config = dict(
    embed_dim=256,
    encoder_drop_path=0.1,
    text_encoder_causal=False,
    text_encoder_parallel_block=False,
)
Rows from block 2 of the text encoder, named by matrix and row number. Rows with one number belong to one attention dimension. Each number is 128 + 24 x the weight over its row's rms, rounded and kept within 0 to 255. All counts start at 0. Numbers have three digits each. After the name is the row's rms in percent of the matrix's.
# q: attention query, key and value (stacked) (text_encoder.blocks.2.attn.qkv.weight, 1152x384, the q third), inputs 0-127
# k: attention query, key and value (stacked) (text_encoder.blocks.2.attn.qkv.weight, 1152x384, the k third), inputs 0-127
q.326 068:101123119120175122135124144102104120113100082105127087119118132172140142143136152166130136142129115123153149148118126118144109139110099148113127095194080116114166083104123107134122078133131120161150126129134108079126130154134095102085127105160112128105165122113141108156142151101103122153096134113122132148105149162157135160139150106115150109161122135138096092088108123085137133118101
k.326 077:131106074105139132182094141152125126130152154147109133143130125131112120111147141141110105128105109105118102147062105100134104133142126150153094140136101139161140136140141119084115099118105150151119176148122131117128148134113132120109161098140152105114105151120106099152160102130106077132178125136182156159152140137140115065105091134131091133087152115117123131190151155168112139159114
q.327 074:131129119144117143093153110153116165107112161105112132145159143144075100105137134139133137107107130151151127112155112089101189116115105110120074101108121122164124130150097140140139170127104159126136088118111112117121106119095154098132144110121124108149169107129135130141108086155099165148155109122122120096141161127115148107140133119121103124119137095124117124118147146088160124161161
k.327 086:141131101152103080151096149128130119115138117126153129093102123140128122164122104117169137109113132138118126158100120128183118135110128096129127127117144121138138141116117151096139097116129099121091116129132131123125121142129082146124092138176143102117098138175103098136154107144135140149141183145123166138122157083140133186132107099141133142150139144088138122104117086122090141136119
q.328 105:179184075136094135127153143098147128135118108148109127132125131128120162140137130106105165109127130107088114134122118133092091116160151160114137105180171135076145108158109091120122092135144147103112091134139094130181126140118114157157155112111162102120113143128112130135126103144093142105152115144138149155176104097125132091128107159115117127118113135145122116133105096146125157165130
k.328 103:136135140127130082091111130161108097118137119073129137104140137143119180118180145149124091105128104140124123077137119152127163168116157135155146129108133128110083137090103160182111142143143108099091148127081135138102133125112078081114139139143165092129104134125120150110123085080156104115098130147111117111076136154187180124151124114150119111149128114107139157105126152141126125113130
q.329 084:148125067140145150117138144127123135098136097167105103133125093128118153127115121139113121068097140081166134134147133093139112125188112137155098105088098130134156148159148153135096102105127114116098115138143123087134135133152113121137147132123156158113112137139128141142110143129132104100133135112127156130166137136141111157128137118120115132183140140125103123152146161125157171144107
k.329 087:112144146162117162144092112154136090123078137117142136082153109138118148116086107140158127113164114098124149124141106149141118123142139087131135119116124101138135120136120122149141139134120126118112172131135081147126133103135163109139153140126134080139161129080128050108110147116106158157153147201164123130139137098134114129137129105140100129111087129150155128113155117111153131135167
q.330 055:116120165113127148116094100126135136148133097104139121112140098134128147120073130108122117162128142109100150148167123123157162150107110154140113168119148148131083136112148152136141159133128165088153113104095126148116170121109109158122128116094082151123137141158147149152194117118166154099090115101155091129141134112095118173119126095145170128130132149164115148104145103124123113111136
k.330 064:137096113127102153134142129112123177127126114119112115194099149173088162133130122146099183088146128130146120094099151129177149105161127115141110166124159121129182119114140130110155158142140139132120116133153127113125127168152170137134063105141082154076117137155127131116138168139134146132150114091090152101157116111095122151071153156121150163148130143131131101120145123100107134134085
q.331 087:137166151152099177123097169106136131133119138121143147095146130138126152149098137119144157184148127134121115058147105149100114093131116123102165109151100160158127128126147096135166134099157137125158129153117139135162061092041104183128109174114110117114106152115131118088132156100133112108089108127111106071143119117105131117136116149125132112060139108150104144108124178115113131095134
k.331 090:097089151107145087116122134162084114171134108100143146131117091151155123131114149094149102127117112121095160122146153091140177167052117139101120124136185117114117136132130123133151150151121169120083090134096143144107154110152140137165148117133113131124124112142191150116091123116167106092117141108088139112131104146148111156138125112095107127111130113115079119088159156143153117137103
q.332 096:162129160121160130127096141136148126168124107131120126128119125120131141116127097101156147155155150133166076166097081200116093110134108144174140118105107133108100150117097138135166130118123103125164176124107123168090107094130143065169095136121101123160099163142135139128138109119144119136139113115155085116163118078142111152132129131138141134103136119132148091132120143154088128071133
k.332 094:077163137101131145134143138118098179120118141117127100171088141141149139130108132147076109148160149119132152081145132138114131108157123115112140124095144109150137134119155094106161147110128127133092119165140146102077121117148116126143156101155122129186143147131154152150134137134115090102116105111126103066144090124100122148148115111137110107155099135120158137130110144123158136170123
q.333 065:132182175127099124111160140137112171117134149124151143123130146106159151134105098133136152154103083123154113128111190129091137105117148120118130122133153125143177120133163114131100142160108112104130105131163144154169136158130101124078173119109147115106133124117082104142139149138123129125130133172156128148109122124104171076148113108153168116109111134145151106157127086133140141144127
k.333 064:133110145135112123104127117076142108142131116132129099141153115136080128135113147141136126134113119137085095114131126065123107123107101106130122140121113134154143119103133149143087140165146126140153105110094159133116125153139128157098137149114109192162121145150125115146116149087082147096137121099150190101152102182133143134125115205140111120156149123079117103120097175122073138097156
q.334 072:147142110159077155125095129146120168074131152121146142131147096108170124127137081165134151129114110130123142120128158090104139123166136075114151108150085139143149102110137126180080126178128119137144111167149134109178143137104112154110145160101153129117143130133114122131149126134117138129130114174140115106132111140100157063140099099121140109060158122142136101155105106130179129154120
k.334 069:110151138146107134128138141089116141138131147114076154118150094129132119132103137086167130094138134147111090144153139097170143179043116137110108133155157131142145085153135154146119115117142124125141114058086136137144185154124154149135136093117139140142128115144129123148103149116147125095101119121132125151131139170132128157083115185076101086176116110130086108065163146110126133095124
q.335 103:107144122089111098106137146161140115181119107120144120103098110116150174097126143090103127130087103149050124134129073087124193133091152138135115193150125120155107114125111148074121150190083139163105139110104128126110149146116145121124120169115105136101119079152111120102133132131159132150144082136152099106106125142096139161145131140119105122155099142135122138081124151130147157117162
k.335 103:131121102164118147137110077117142135066126140120105113123147162078110165140128124145094113113125122134158170133129162152146123133122124178135131085141123171095095125115113129110131133140125139118143135158127133153115137128128088069121154134144113125098071159134139129123141100122147149101162123128115164155092131115164115153112130109173108123118138121143115079182096098167145114109128
q.336 122:113092103102124078109118087114151102114153170102153141099141135110095117109157085121135136132179105149151124092148126143091121116152148149144116119146108138141114103156125112137168152141146095151130105169164145128106105136117144103122107150178105122140135115121115115143133157144125160129101143154081123137116128148144104096143129127149116137141110100127087167148139093136116115122152
k.336 119:147120130161156109134134139155141101120137134153117140134143106142140129087136124158149139153161137095159141071160119121132131123144128108172149167138087113150093148108132144081130164146107105172131104120140121111149123107102096125117102139109150088144112130083143091104160176138152151156111113149090127103105128135080164067099127132112185127133152105100102134131115140103160095102111
q.337 109:157129120143102172187163148136118094114128128127137086127153137115126136115112166162124175137115110102110155180168121186146145146145129100140153148117124139098164205131135157161101066132144167127125152078130147158109122117122138179132116105106127101133148145158128157114116140106143139067118131099153128155140135128146126152113164139103118158099133101093179122093147083088152158112093
k.337 106:121184151118148105104142154097165143119132112125164126133138145090120119126166140123138146143137098166164103106138124129108105104097111162137127146139140127126095131108101115145103133073097154108137116116142135154152096114134175164143146147134096111152134112145164174128094098125147134120103111182187134080117129092106102159162125117106169112121157107119157131159130145141109140072160
q.338 106:124113104135168111133129124152189114134139144113131102151151119131108120173119150117120145090174105151163128105145136132141140127144159144096139156178147134143108096156163142152129123079168123097123167171112143145122106160143134122119089147168165178108126147117157142161119122084069090150129144137124151115140167122143117122149105102111142090104093096148162089081116118149125097095138
k.338 105:112154074111093135147142164157140100178129095156136120156069148132086138123121108107107087160130142144121140111131140127125144134130154144128083072137149143116117156158117132157099140125115102151097139100096138137142172112182132127118136166145188150108142122135088109131139137104184117138124148099095113119151152122143122093164130124137143125134134136116124151151114113119156099124148
q.339 111:141122115161131148115149125155073114105115159120112158116111131130103098101146140127110166101163130154122093140141115121121114118118139116110168131102169098139130155143109142122128154112128162153090137086150123118141099120152140173086136115112138100134124122146094137089120140124165158103117102137122150143083130178113119115149179157170081158103138141082100193123113150143082139078132
k.339 120:121105079133119126096086169113150147148134121115145126070085165141137098157129138122129108121107165112071164147118092136127096111114125107111159145186116110121109135168132148124149098120148139153129095079100115140122078116124174133111149115141152126114119088127142137128129101185102159146070119132116143170158131163129137130164154140072151133103104133135122111115180115090181140147150
q.340 079:138096107114161112109118111103130113142166096106125152170096125121121118108127162173168134089155145136116167134075130125126099142149113113160181166126106111127125147122152117173111107156131091101101157126113127099125167166117091103156129140114127155117148134136158142142140134146152164154139144130125139106110126118107130184093099137110152123192105155114100156073073145134158082097125
k.340 090:116108113082097113131119129182118086136119198129166079106144113111126140165119110087125077123142147117127101112095149154121146118171157176108127110140106141172145083158179113119133123063074110109118135140131133110158143085116152097102122139145104091109121153123118109117141133124119151103180093150107086116116169136124102134095135181117142099113131128126135139176130132155110124130120
q.341 067:162148134135181162152099140142147147155119092129140131116102117130137174151103152137123127147117154113133123117095129106153120155100102107152125111137118105158125079138101142117134111104107110142149153147097124113113136108102135090140129114131082145124113141126150135101127128094127096137114124089144122125112135129165145141104153151092121144186135148114102098138117171126122091131138
k.341 076:162122140133138120123130123153111117121148136155152140098164097098158123116132131121101128185109118084149158124086112125093105095142114124163114102124109145121090183116129091126147108136129142115139123165133104111113109160152081109161148109138150112121116152121145139090133128098127095089145118139133102133134117121134098104126096132159139119091146112159149124139081137146122153155094
q.342 089:154159167146109097147129127152126147112114161127139164160190153135070069089135102138176123121125121163109120122061157081098148152101148129109098102112127150137117159146110110121118152113105155136122166109116140151126083146107115112120142102116118124170077115106124147102105112133107100181180162147085128094100119123132137081129129127130123106113138147105139138132091146131126116143162
k.342 094:206146136131105104083165132122122147141147090118116143145167095117127089090153153142143110123143153140079125158142146137117124102116092119126110145149155120116116108078154168144130089113110115098110107137167174117109105131125142142141094132117137119132130107124141139140148124130175098156148189086102118105145105059126141141118100104157124095147152151147122100121098095161124139135140
q.343 082:106107144117094115129135123118105122145167136118070125153098165126128147119079085115134096111170140113085178120106178138119079091118132127085136100130166113123152142112120154132139103167144121133124089172160091119125183117148149154114149129119110088116160111135121127114112098157132144128154136155118119142107133192086084110121135150131149163134134114179126136132148140112115152177113
k.343 084:122131164173170111069123093123154143128147112123131137128142128170148124083132100128139120127133142135120117169127159118122152123101107085141144086108102156155148108146119159144145097131143146191124158114146120104126111123095128101104191138100143144080128130154150118119105147162105132149118124142124105094082121088166141086119125156113126143120127126124127142137109136148105115137137
q.344 077:117112158117137132127171137142101146148122111142105113142150101194090075122138099123150110133150126095116143170118122118156127136149107119116085093060083134127088123160138118117162134114108155115111132093132085101134101116129143078157088081138121136149138139099120133133116106143134128185138143126124117167147136121146158131146112131126103101156146145089133118145126121075098174148141
k.344 077:141145162128117108154111118140140112107111132146144131121123105190160104136136131155146159111137160163137139141174119154137102088161175094100131090127120096130132147108124131101127108144115124143120185141153117104069093130129157178116125115137135131159131104145086151110157108142092103122120116161184114128130132115127109123113137089129104167094109149145134109143122104147087095173115
q.345 078:100155171110107115097155152108148090172128119134119132096156159172138122102154114107132083158141111086118145123083144093145074140129148098102144083144120133110139130139146123118135141182120110121132129130130072106162094100139156155134099131095146091175124167089118094107094111140110095182131135145127160135142083136136149130120129118118147101131107150141140151123164097135072139135121
k.345 089:119135146110170116123157105143132130110145105109119081142164116171129128114133115146120113134099122160124142107143159177079153118127122162103125094114110188134113127139114115103113138144145137148114139123121125125064154100078185186133127110113123152115099151114111174129142139153124093112139113107111153135096132145134124076105137112127089143123103098164124155155125092129119097121085
q.346 080:127178153090130138112102120116157127135109121144126155152115121134133123146090137127113105153131132105108124194148132145128138117084159200171102128137158122146120156114112154087154130140107104075096145093124145161163137105162144129136123109085110117116108126133094149131135082128141162116146131106118125195152097137156124180126137104145148118157104134127189140132160107160162126129146
k.346 076:140073149147103154146108103114085152109142135110141119164156128150144172144128132149109170086110181149148123092122125142134131097189108093106092165083146109151166101132117124171121150145129106124134145132156156108084119141157143128122120119118101164140103142136116147137161105117109145110152107120072126140138083161136170093108114154138135129110137140105102131152138130078115122133105
q.347 084:143153161139147139137102147103127143078107135133124127135092116102122146138152117133143126149129097128151120125103153135137110105092161137166117107122170122163175134133151126122163114123143107100156133132134103114124155111125111170124154122118165124111139161141119123091131113108071089116098145129097145108161158167157173113088145118129111153175141157171129109170155155102175085130097
k.347 094:115147092110154168101087100093151143148101082118104140087131150141126121097130154116097189173118109117127122131119111085130134124130102100097125082140098130172129164094142096162096131163156141117089145101123157123128150122159105149105142127093140102153138114113175144180111167128103090145156126136137114189110090135155102111154073120121117131075146123119121143122136152124153158130135
q.348 094:134098086118134124139087120135182119113116112158140120109143088123156129157169134199120106123121182125156129129106130153155122176114118149138148133119071129101088104110109109163134101142125136149136186077114140120104149125147099132116109132161112155134096133101154106120143105137156113125134160127131116109123102093217104134121089092145170112144145155131130124153082113119143132139122
k.348 100:156147095101098145130173105115107138114156122138082122166163129114142106127139151137109123118151150138095085143097080152124117151157096164155100147150155097141131105128119116122147105106111121121201122122159129131134123133127168110137081110109125089117138122145099129177159088144147110135095098131154092157170144109089107102105135126102120085117113120138108129109150161138135159152080
q.349 102:088094110148098120072107130122133133101149161125140110146133099117157160094122140153136086133086131115143154083128180133139112144142114115126143116102118119134131139086118127104064165130130127169153121169169157115114156112176136129136129153097130124115157130147141124148134133150159122117138109152139149099113127118114117142101117149123135133135132122097115159162116092159131121128098
k.349 104:155171148110116188198112129140097157127140149143129118135127145101157088164075093114136097132146113128112119146148136113147101166112132150123133144136090143151161122165129135154130126139142099132169098111143129126148156095126134113141093110121095151178135158151121117105116127154149163144115104154156104165140133137134116144122164126117118136151128123172135106097142090136136154121141
q.350 070:148117155127102128164114084111108126114130121142126119138140097115132101138119110154146129087099097128081123137117173098123155124172166125132086178113156152132124099095173130134122122191112121082122122112128155116140202169111098133116151092106103160110149126153133130144155155105128127116105129116152119128117118163093150104097109118124144141156143152139141132122120138117162131174125
k.350 069:142139130158122173106069109086133131131079114162135140100108138137097148115116091135158182120139126125172079159106151116133140087135157120120127125159103134121131120140115163131111119125122116129156117107151125174168113197122163119094128138081092141078160064127084104123133165102096134123137141099138114118120094088122152174069149146147125108114138157148156121121127118112096115080130