config = dict(
    embed_dim=256,
    encoder_depths=[2, 3, 3],
    text_encoder_layers=6,
    text_encoder_activation='gelu',
    init='kaiming_normal',
    learning_rate=0.01,
    warmup_steps=210,
)
Rows from block 2 of the image encoder of a small contrastive image-text model, named by matrix and row number. Rows with one number belong to one channel. Each number is 128 + 24 x the weight over its row's rms, rounded and kept within 0 to 255. All counts start at 0. Numbers have three digits each.
After each channel's rows are labels from the 100 images, of 14848, where the channel reaches its highest value: "colour at peak" is the nearest of a few named colours to the mean colour under the peak. Only what is clearly more common there than usual is listed. The data: regions of photos with short descriptions (Visual Genome). In brackets: how many of the 100.
# convs0: first 3x3 conv, stride 2 (encoder.blocks.2.convs.0.weight, 144x96x3x3, each kernel summed), inputs 0-95
# convs1: second 3x3 conv (encoder.blocks.2.convs.1.weight, 144x144x3x3, transposed, each kernel summed), outputs 0-143

convs0.75:127147105122105170136104118103112140125092108073124115114128134096117160195160149108136138147116134139104153132132141147121116142151142132115125112125109131220104131128099114123093125134069101146118147097152093125131139119147118116121127140156109136115109116076120155089141162105161111089
convs1.75:086079185104148123103078160134132131169133115108172158120102150138080123057128125147116139104090123158117148075152145105132108120128145108083157134132108118141108161167123100109146132136128144138101124143137125100119093116120104115100127094120148138169116130170151117085120136111136134128123142146134128134098162122140109137090177145109128132104097158137149099139108137115136100149161139097116140114130185130116175112115117119155176
colour at peak: brown (67)

convs0.6:079107094149172129102130113105116116133144125127165108113215155108124080122115122114136112150155093127127151101123131131091113114133136109176123136130148086140162130143144147148144081151116107124138108125156120088097096139122116129124073139161134157128145121145137134125140160104112074104
convs1.6:137120161097160140138106121101138149130108110112109129168139167153149085130160138113165158096178120156111130121141145141094111085151112169121159108130121115092134092108156152133080110135124148123168130122120149135146134076090129087122105132154146144111178153128141115113107114107137123137149108162157099095103135124162109111108127167138080167174123141090119113114148066109101125125130146115090168108142116162140164123104134111117114
colour at peak: grey (64)

convs0.127:135180088124096130101180150171148118122127121111129083115156136147141096138090100156133123184126092126152148153113143163131099139098122127134091172098175091133153140131119101124090137148133156128111145085081112159131115154125121142150128093141105105123124135125112137143165124134149105102
convs1.127:087174155098143144143113110149174158141116113129165102156130127116158123127125098128130104145170143157115143085179128119081127119145160137154187125119120122107133117142129122123132106115116125128142139109127147152107124149169150202130147179150164181120111130140121123148114122133116116069168113103111089081130146108143155085111111116119113122129119080164111139160120130118107175136182127091105129134103124152117135140154126125122120
colour at peak: white (35)

convs0.8:137139147091163132172123135134111108106137142120137076128163130119155107136087127143147074124135150113180133156104117136093110099136129113148144122076112156118120125102093135076125099147109178104159117095118130128114113127123200118143144138135127136118149114142132161107162122113111089174
convs1.8:145142150139134168131130105130084152131139119083140143129091095103099153121101111130088101124066106092108114123106153171137112125135113131129145140135127154071135129062154113122169107164169152119110122144182148120142131129086129095091122113106125117121142120130108116118131164160158106121126110114117129115150110070126147110110146138182156129171118152138126142119107148131106106112107161109147095132167139143142126128082186159134145
colour at peak: black (37)

convs0.31:106112153099150165109125185150100143138151111156160138141121116148095130080089087096139108131132130125132143072106093125110092161146147159128129104131131172167103123115193124140116143119105121151091118083139101123123193114134138132113138144113149135089119112153123132124143110118121126107
convs1.31:173135079113100127132174099123154133099145133069135128077078087111130162114136129132121107158111126121145135110128127038101151115155157114092092119145100146160104138173094081116119138121140066141098131144154140113121148144100120130135153083120133117137154153138151114135146108139100126156124134125104129117135133133086134123137118122117096115168120121136115136148136104070137091163150126172130143155125140145096137114118152127108144
colour at peak: grey (64)

convs0.106:130140111109090087138155156124127131135157195120148205082107154119146148086115129129158124179144137116153134113120090142126144109088118116116128131128150137133110134093126133111123102153146165135144156142098136134095123123083169095189108112129137129116143131125122133096121119115172122161
convs1.106:132109192126162146119125128136183120149134119083112159108145161124114142117101131117118074109148100150141159096168086097119140142137095139154157148132127127143129093109146151113108090116145152155157150114087116138116087146151130181147147156158110118093052129143116122128085110124090132156134110129138167127126146145158129128149122154134137137154140132132101124165127149153122113113142083118147110099170062126131120125136171147132131
colour at peak: white (59); pink (34)

convs0.15:151129117116075093142135106101120144129114109166092141140128118083138134110138129115116131132140176197096141106115130134132163169106137176106115144147120142098135089159099104200122114142126137120123132137069103114073131130159154157142134082143116122139127128141112113150149137134112140112
convs1.15:123119090135114114131132125134138114120125096157121123171123127104105127151119129170134164179163172150182014170142116147095154130143130135144091115127100148129145154080125136116097128138082139090102155107121103151122121123144115093120127111109108145117138123124122120121116128129091137131128099112123145091150108180123120120149111130143108128171121152118115128067130149105109091111113107151088112156145083113120087129129144123123122
colour at peak: brown (62)

convs0.99:114119092101146117139110151128115106125172094126143186112131126112087140150115116108123145129140118169107120149103133146168151118127110155122097096088149153074132142099125139110155125103166167107122134146130129167136153117134225107082112123115150136125117095146126128097142133110157130125
convs1.99:144106176147113106119126142120135108124131138136097121036150129112147141160119113146094115112124092139087069125143114116153159104105132135166164148125153145178141147086101129159108109158141126106132153158115119101147161137156148153139172082122125124104126134121146130108107154129142133125119135134092165106134115149104125122171128126137140185185199135124105146120110150115165127130147124114151144126155084124130127135095126138092137
colour at peak: pink (30); white (29)

convs0.124:144102135135129110188150063141162145142089142114097147136110099096114094155136122101107128158162109122149108143141165125122102139148109133147091121136083133119111134059091106108133093130112116141112123089190148118125112120092160125110120155157147136142117142131118139128183123127140122108
convs1.124:121092108132167123154155132158097161120136127148108136125178108141179125150130112138112173153174112124129135134151151078141158144140152160134127155115160077111119089151120142114115125100140152145140148128122118152175140093136147107117160121106105100163167135136120117120099152111143147111116141098151094116120134081135112126068154099093094162090121108104091134138130114149093095101074128101123130096118136139124133084085137146127100
colour at peak: black (56)

convs0.7:126109128100128113133092093131115154128105109112151112129128124095082167090118106181126080092156112133181143103155134144099119093105118108124156128139108115084134124135174142113164127116116088106128114119106124156121140123145132129121090088125110104118158120158123161132189108129185118140
convs1.7:159162058107131149158111175081156117145158129084106126109097095137109162139142108111139109117103113125151143099132102037136127086132116127137109113143143141131115095161127107140158108144128124107100149096151096082122122129153113134083163120132133130114142122127123121140146089120131142148136131151126113178110141142083129146154135138125113148182104148098123125105131117117099112150125115189130109133098144113136128136164187122104115
colour at peak: pink (28)

convs0.123:120117133120143083152124120125153145133098126164117141150177129184125113094121134107097105115149165156087131122136142161133135140132085169086117139113086124100105180088122124168166128120125115136134124184167135166113116127126116132081137140128116117135118133124152095086096116093126159116
convs1.123:127156177100100109179142146140075138147091141136142120160137155147099145132112109091147130115119131145143120128129105159136155126143141137138111089114139166155145160082135091150113103117136088081091123109136082110116166106178145117129134109141133109145094128127124158156152120124116155136100123160114169113100109160159102113132114134120112103133113115114088176092142112146121167134067158131133171117167147111099151086127150108132104
colour at peak: black (63)

convs0.119:106082121123112132081127140117123130121114142146123088175171128198163123132115128126112141118139221090105096146167136156126144132102131126122110145133144136126176154138141155159177116137097090121105103112147090118138118133122118131149128130123102129120127133115059122123124118132131121124
convs1.119:108127146102106127132144152133100104106122115132125121154158121167101116150150153126158132132133167125129171162093088169160169134128103141107066136119087138123136127135117155152106150085139113114186129090144122130132172121147171060148173118151134095156122143128123148124096168109078141143136132112129142117076104171130145083120112105119154091146172136120150128128113131116131119135110137141113107118108126131109126141140080074135130
colour at peak: green (28)

convs0.92:102154140126127149068146111159088122135139139103108090098090149152151137090113114136109108111137120089095197176166113101141142138180132143117125147120165171161111094139154127138119100117149112154123131169150118105131141151127103136150126136127131140175126128113169134130147139143101137092
convs1.92:115132112138126098118134123118108143172117133127163152135143140120107104101083127103102155149164145156144127102186122113125122144158135123068139128143104126130147110118162126135158124111095149126094092142147110134112110150146112175145151135102106105167071070096123110136167142119143170126165139125128119154162152130147102100098092129125119083085114133137139101135089114105166114140147151102157182116188134124133126134179133139126115
colour at peak: black (40)

convs0.88:108112094116087152115133100137118105131132160124180155122149130111108116138120122127115143100142162085132154131121162154176143119101114165139147119104120098141194103135109086106090103115117146123142084125131094084135135134136194119157169185145123132126126141143124161137157133119145120142
convs1.88:126159133140153112134110127123099151147143101099094140111135111159137135136139155116092110150138132117150082124176117091175140102120104132118160153136154108134151105071124122147105124156172128112143101099127141135141198140101163122116142079134118090134088144150124136124147123104140164141127132150148124155161164134141123135164139112178091151148161108137106143063157141156132137152154139071142117152158131103130120087104095159121133
colour at peak: cyan (29)

convs0.69:095126139148145169141082119132133113140159160135133138154112159122144154141133149110119102146110116137169029110114127145136097091104152121143125116096114141135141121130120120097107127147109163126135081089099124136139159129140092145103130110120122117101138130172162190180103114121119112123
convs1.69:148122127128113120126116122142142146174096104120154113140092132120098145113127154106138130125098129109123150128115116171138084113132142129172119104126144154113129137139117124108140102107142131122131097134127148118080149134075102085145096143133087140121131113127129099133120155136110071125129103105125160101129120135162131070086128123157198143121131124125149156173143132157111154151183062151092134152172123106149133161136152171185104
colour at peak: white (36); pink (35)

convs0.137:135140165155118131140152163136111110123108118134170126121107137080113154114109103158106130085105156125138135141138104143117182147153104096151155134108137104166121138114146124152106143123100112147132119101170119101082099137093105114117176128130169153097116098192138124088101118146132091095
convs1.137:137115121148159150133155092107119134133122122116129147122142105116114123146150159130154126135110169091113169120147096100055132153091102123130141127121115150114114203174159143180120174132124101180097126153147139118153136118106096102108089137110177120138139134100152133144179119133116123156160161149126124127119182135119147138151108141112097132111138130119134162108070142178157129153129124124114134089123133140138147109130082157129148
colour at peak: blue (41)

convs0.89:132145150139177102153110122110132103111124149124146128114122108092105146087115095087102116097129157128121081126102128144135109092107119079119139113146121151143198119179113123185129126120128121112118109150165138128112129148140114121119147182140160167112119102154165171107153109143159143144
convs1.89:133151092112126108129123104129127130110114145096124111145143158127157162150144135136141155174164132118110187106122105137117134130112095128135144118137133115104109134142155199136077157140143086102149081087111108125126157141120130086074109138181107128113138126138148124121150125139123169124162128129145134120123167128135141150172107119120104142105145107171112175125165133183109147108137125131118125056159111186102116110148105139127124
colour at peak: blue (41)

convs0.50:140135104127132153133121092129122126126145161150165171117128128093140105146144100106150115131132068150155060179132163130116101131143134134120119103111067106126115095115100142074102117150171127141083082108116151143108157156142136121153148125093115135119109105123170119104130118146114114125
convs1.50:120118113124151136133161138181135138132099107127097140172117159122094099080142143118134107147109133166145168122143114112133180128115155163123154148128157163129135124113119121122115116156164145105154125118091137138062126106145117107153090135109115156101102134152139097140156142110101092103104114112140143098106124132099112100141161118132122130126141108163116155096161165161130127140160082136123142171140108091151159088161181157185122
colour at peak: white (66)

convs0.33:140135137156120092122107153117135093117118148149163085122084117122146127149145135130131129151155169127116138151145125137124114090123151130122180108120099111108143145154162169149107130179157134137080135149153113128091165160128073103179135142116096104148108124171116105154130110137084092135
convs1.33:149144136133071154133138114117108122134156127159112150146110122119110083153096122157113096146146144165157165150089153182138103140155128125170173127158139122123131166149124155148085181125157106122148150122121121175145151160140092093103111137130123182144105116100112106160116133154057105124102151128160142151130118155144149078139095123138144112151119148119104097136137118159114113135123147171138144163143137147114090150146115130108132
colour at peak: white (36); pink (27)

convs0.41:109121090127187151129133145120093088109158111102109151152208142113154070118128091150124133165124089131095141139127151153146099131113147092172139136129093148093131125105079131162128162116132158124147134102097143118112148113146122119121103118140145161127138135139086112114110129136099138128
convs1.41:118119194123118158121167162153179179164135149166156123130155157117135109136174113112134100113148131127140081152197129135105117115176123143150156153129118119129136152124112097119093123115113120139119120156105180115121162098141153146160127082160148108123139131115116134116129133073132145144110101141123137126115135150119097140147124203153100120131116147127150144150135097119107135118132125107086107113074119100130148132123157148088103
colour at peak: pink (29)

convs0.100:101137117131123078189126165129137134124118116128107130136094125140135061107125102099151103135139177087129114159137094104095100087168117139116144144143103134113112134139120127147143134113154166104120132097103102100123146126141173164152118179135130127099154142136177153118088143120137147159
convs1.100:139122176156092131101124117082114136140108112125126115141131133133095125150124136149141146102162128120108140120069132154157100134142128128144132122093117095092093123104147109128137144179154110129112086139113112091064130124145101088092130097141124154146097119107138117142101134158119153145143149142106182138115138154121127104162106070108142133136136120095121087111122127172157112145144149184150139132163136141116150138077113056101140
colour at peak: black (42)

convs0.76:124098119085165124091128175126100132141162130123131127141149149192161124102109109143128115136135124107129084094108123142153116111152111103166146097072100119151097189148119122136104156094126138162134144091136176104145126114137097112133116113086135129105129132093162127106106117127096115113
convs1.76:104112179108115129107080115091133158114109111115148166120129127114109127100163130143127178106154144094129113101151142165166111113175145135098079121082138122104124138117105094161136107094131140144115093115150127146120120099129123064110080102120130175140156085146106148100109133138106105159096126115099125149111120115133132082137146088141118116095103126145151168116137135108139113162156136154071123151116128119118149096138138179139132
colour at peak: green (31)

convs0.72:153149151101174148116163128177131140133145110105143119118158180093143066136112093115150121134135113130106107089168108144161170119130093141163120132115110097099140118140108128173098075117122135133152143116094142123101097141127190108105119090135142119155138107146112137127117118115154133111
convs1.72:130130192123151124129138127132116166151118131141145117121153155148124131116154153084115149130153155137143114118170161169157157109160131153131158168124162146136164171127175099109110138125132165087119059139167127115115129087123093132160143142097160156108142196130131131118116148157128133168124148157115124075136151117102130112163139118127149141145121113134118087134113168100127103119114159109118118120170089101118099111096123111127097
colour at peak: red (27)

convs0.57:118161117129147177120069105161135098106136111068148099118117122129139106152103110178118119141133131129126123122136128111110111109124150163117127136161183147163181110153139109106050113135157148150142171108137105110113095136124156126103108131132135114108120146129100091125094146138104107122
convs1.57:111109154103114100122111115124176166130143129124141114099116138104107141099133148161118176111161135100098166135131149164108154173191151135113133165130086095167125138136133120118146143152085110140126133099121106098143120116121144177115119115135160185145152142158145109120107115113138153090110123118155113099153137110122144123132120114128098103095148092161115144141114125129131130107190141130171139128079143174084174104168134105113134
colour at peak: brown (74)

convs0.38:108165186151133157159118126127117108121122110133073124146076139156140095172106114136118103145150158137128154112179139113132134103106130143126164111116090128139124139089139112132151121133130170128162142159131106178118125149089085140131116136114128103131131090154144146122151140094102077084
convs1.38:139130207127114158115107111144113141123148124113112141121107152115139127077108103150128151142161123126175134172146129174155126102087148150105135142143150146135118121147122150114144151183122118125113127146145137113108157147130104119130099131140115095177109115133111110119152124125094118162164132146115172151125159101149110135085137149120131130098089127141138122094098109139156139140093136121179145190176168108161141163149187149151146
colour at peak: black (34)

convs0.47:149074123101151109162094119131117122144126103160103089165163161116156095134125142110089118121150133128100105088137095122128123108138144116138143147159162092139123101122091104115114069153128069135100113161129164164094097144106113112149141131121147123116175146136116158103093118123123138147
convs1.47:119138132116163146152106141174108121134106175138142106147132137163111114137151152149100159147099129150119120096148161172139138089130119137145112109149141131081115093172102096129135167148113102120134151117152164156110116113174126097169165152119102083122113163126102134110169125159135090128128120131094115125096105111121110090164148105086088115099127109116118163109138127116115123158089153122111150173130152150104092124161171143145086
colour at peak: black (32)

convs0.83:124084119111164115105115122155121105136140136160133113158139122149114174130126161151147128152156186116150136119107120154158117128142136104128098117118135173122222087135121099141149143111116109130126138127121135127098123087094175129120133155142134155127104161128083132107144105147108074155
convs1.83:113101133131095075123125105138121136138149152109103105120130097143155122125116211082087159126144100117139105132123140190154152144146126124135129111131108100083133109129090101107090178153174108137127107135138118138115191146143139086102142068167093107124131126138122097128104104100114137124084109098127112114161151135133144125133125110123128129126166095136127130102144110116129145108102124129140129099157115194121139098103097133115148
colour at peak: cyan (36); green (30)

convs0.118:108088118119092145117092087145119144124100170172127118154146128168081114127120143153122114100130193141098122117141151151109141146197113120124099104119116177126125151108147126178163114111150153173096119116123137138156135177108128119106132108150128110124102095134104130103152108130121130115
convs1.118:115137151112122089149130124140142121092090114129156116153147146137098159137145148123168126124146141125143083130106128165159135103133123155137046137132130143115149140098096142142115133106102130119145158148135158138124149130143230083127148077161128096130146126128132115129111142099103120145102122139136145134094135148176134130103112161136099108177133142103124132111118121133143129134099169166083087127118133093141116122149075088107146
colour at peak: green (34)

convs0.21:108156128115146172127084160111108124159146146130115138105164124157110132112095153133101199141113103124110114102195099133131085118155117134130125143139097134118170168133116134123095125109144132136168119097105097160130105137117116098120153142091086138122140118103130139108109169102092107097
convs1.21:114142124176160140161126149066149137134118141110168154167139122127141174096146153108106122138111167100123132133160116149112120131145137151105089124113127151137136150165093129118125153162125129116111110093173119132137110120095127119141127102146160117132153168143152126131125147114145134125170132153086159135141168148097109089174120112135120128144112099131144079112174107117104161169142121137077155122094120116145140147137162152196077
colour at peak: white (26)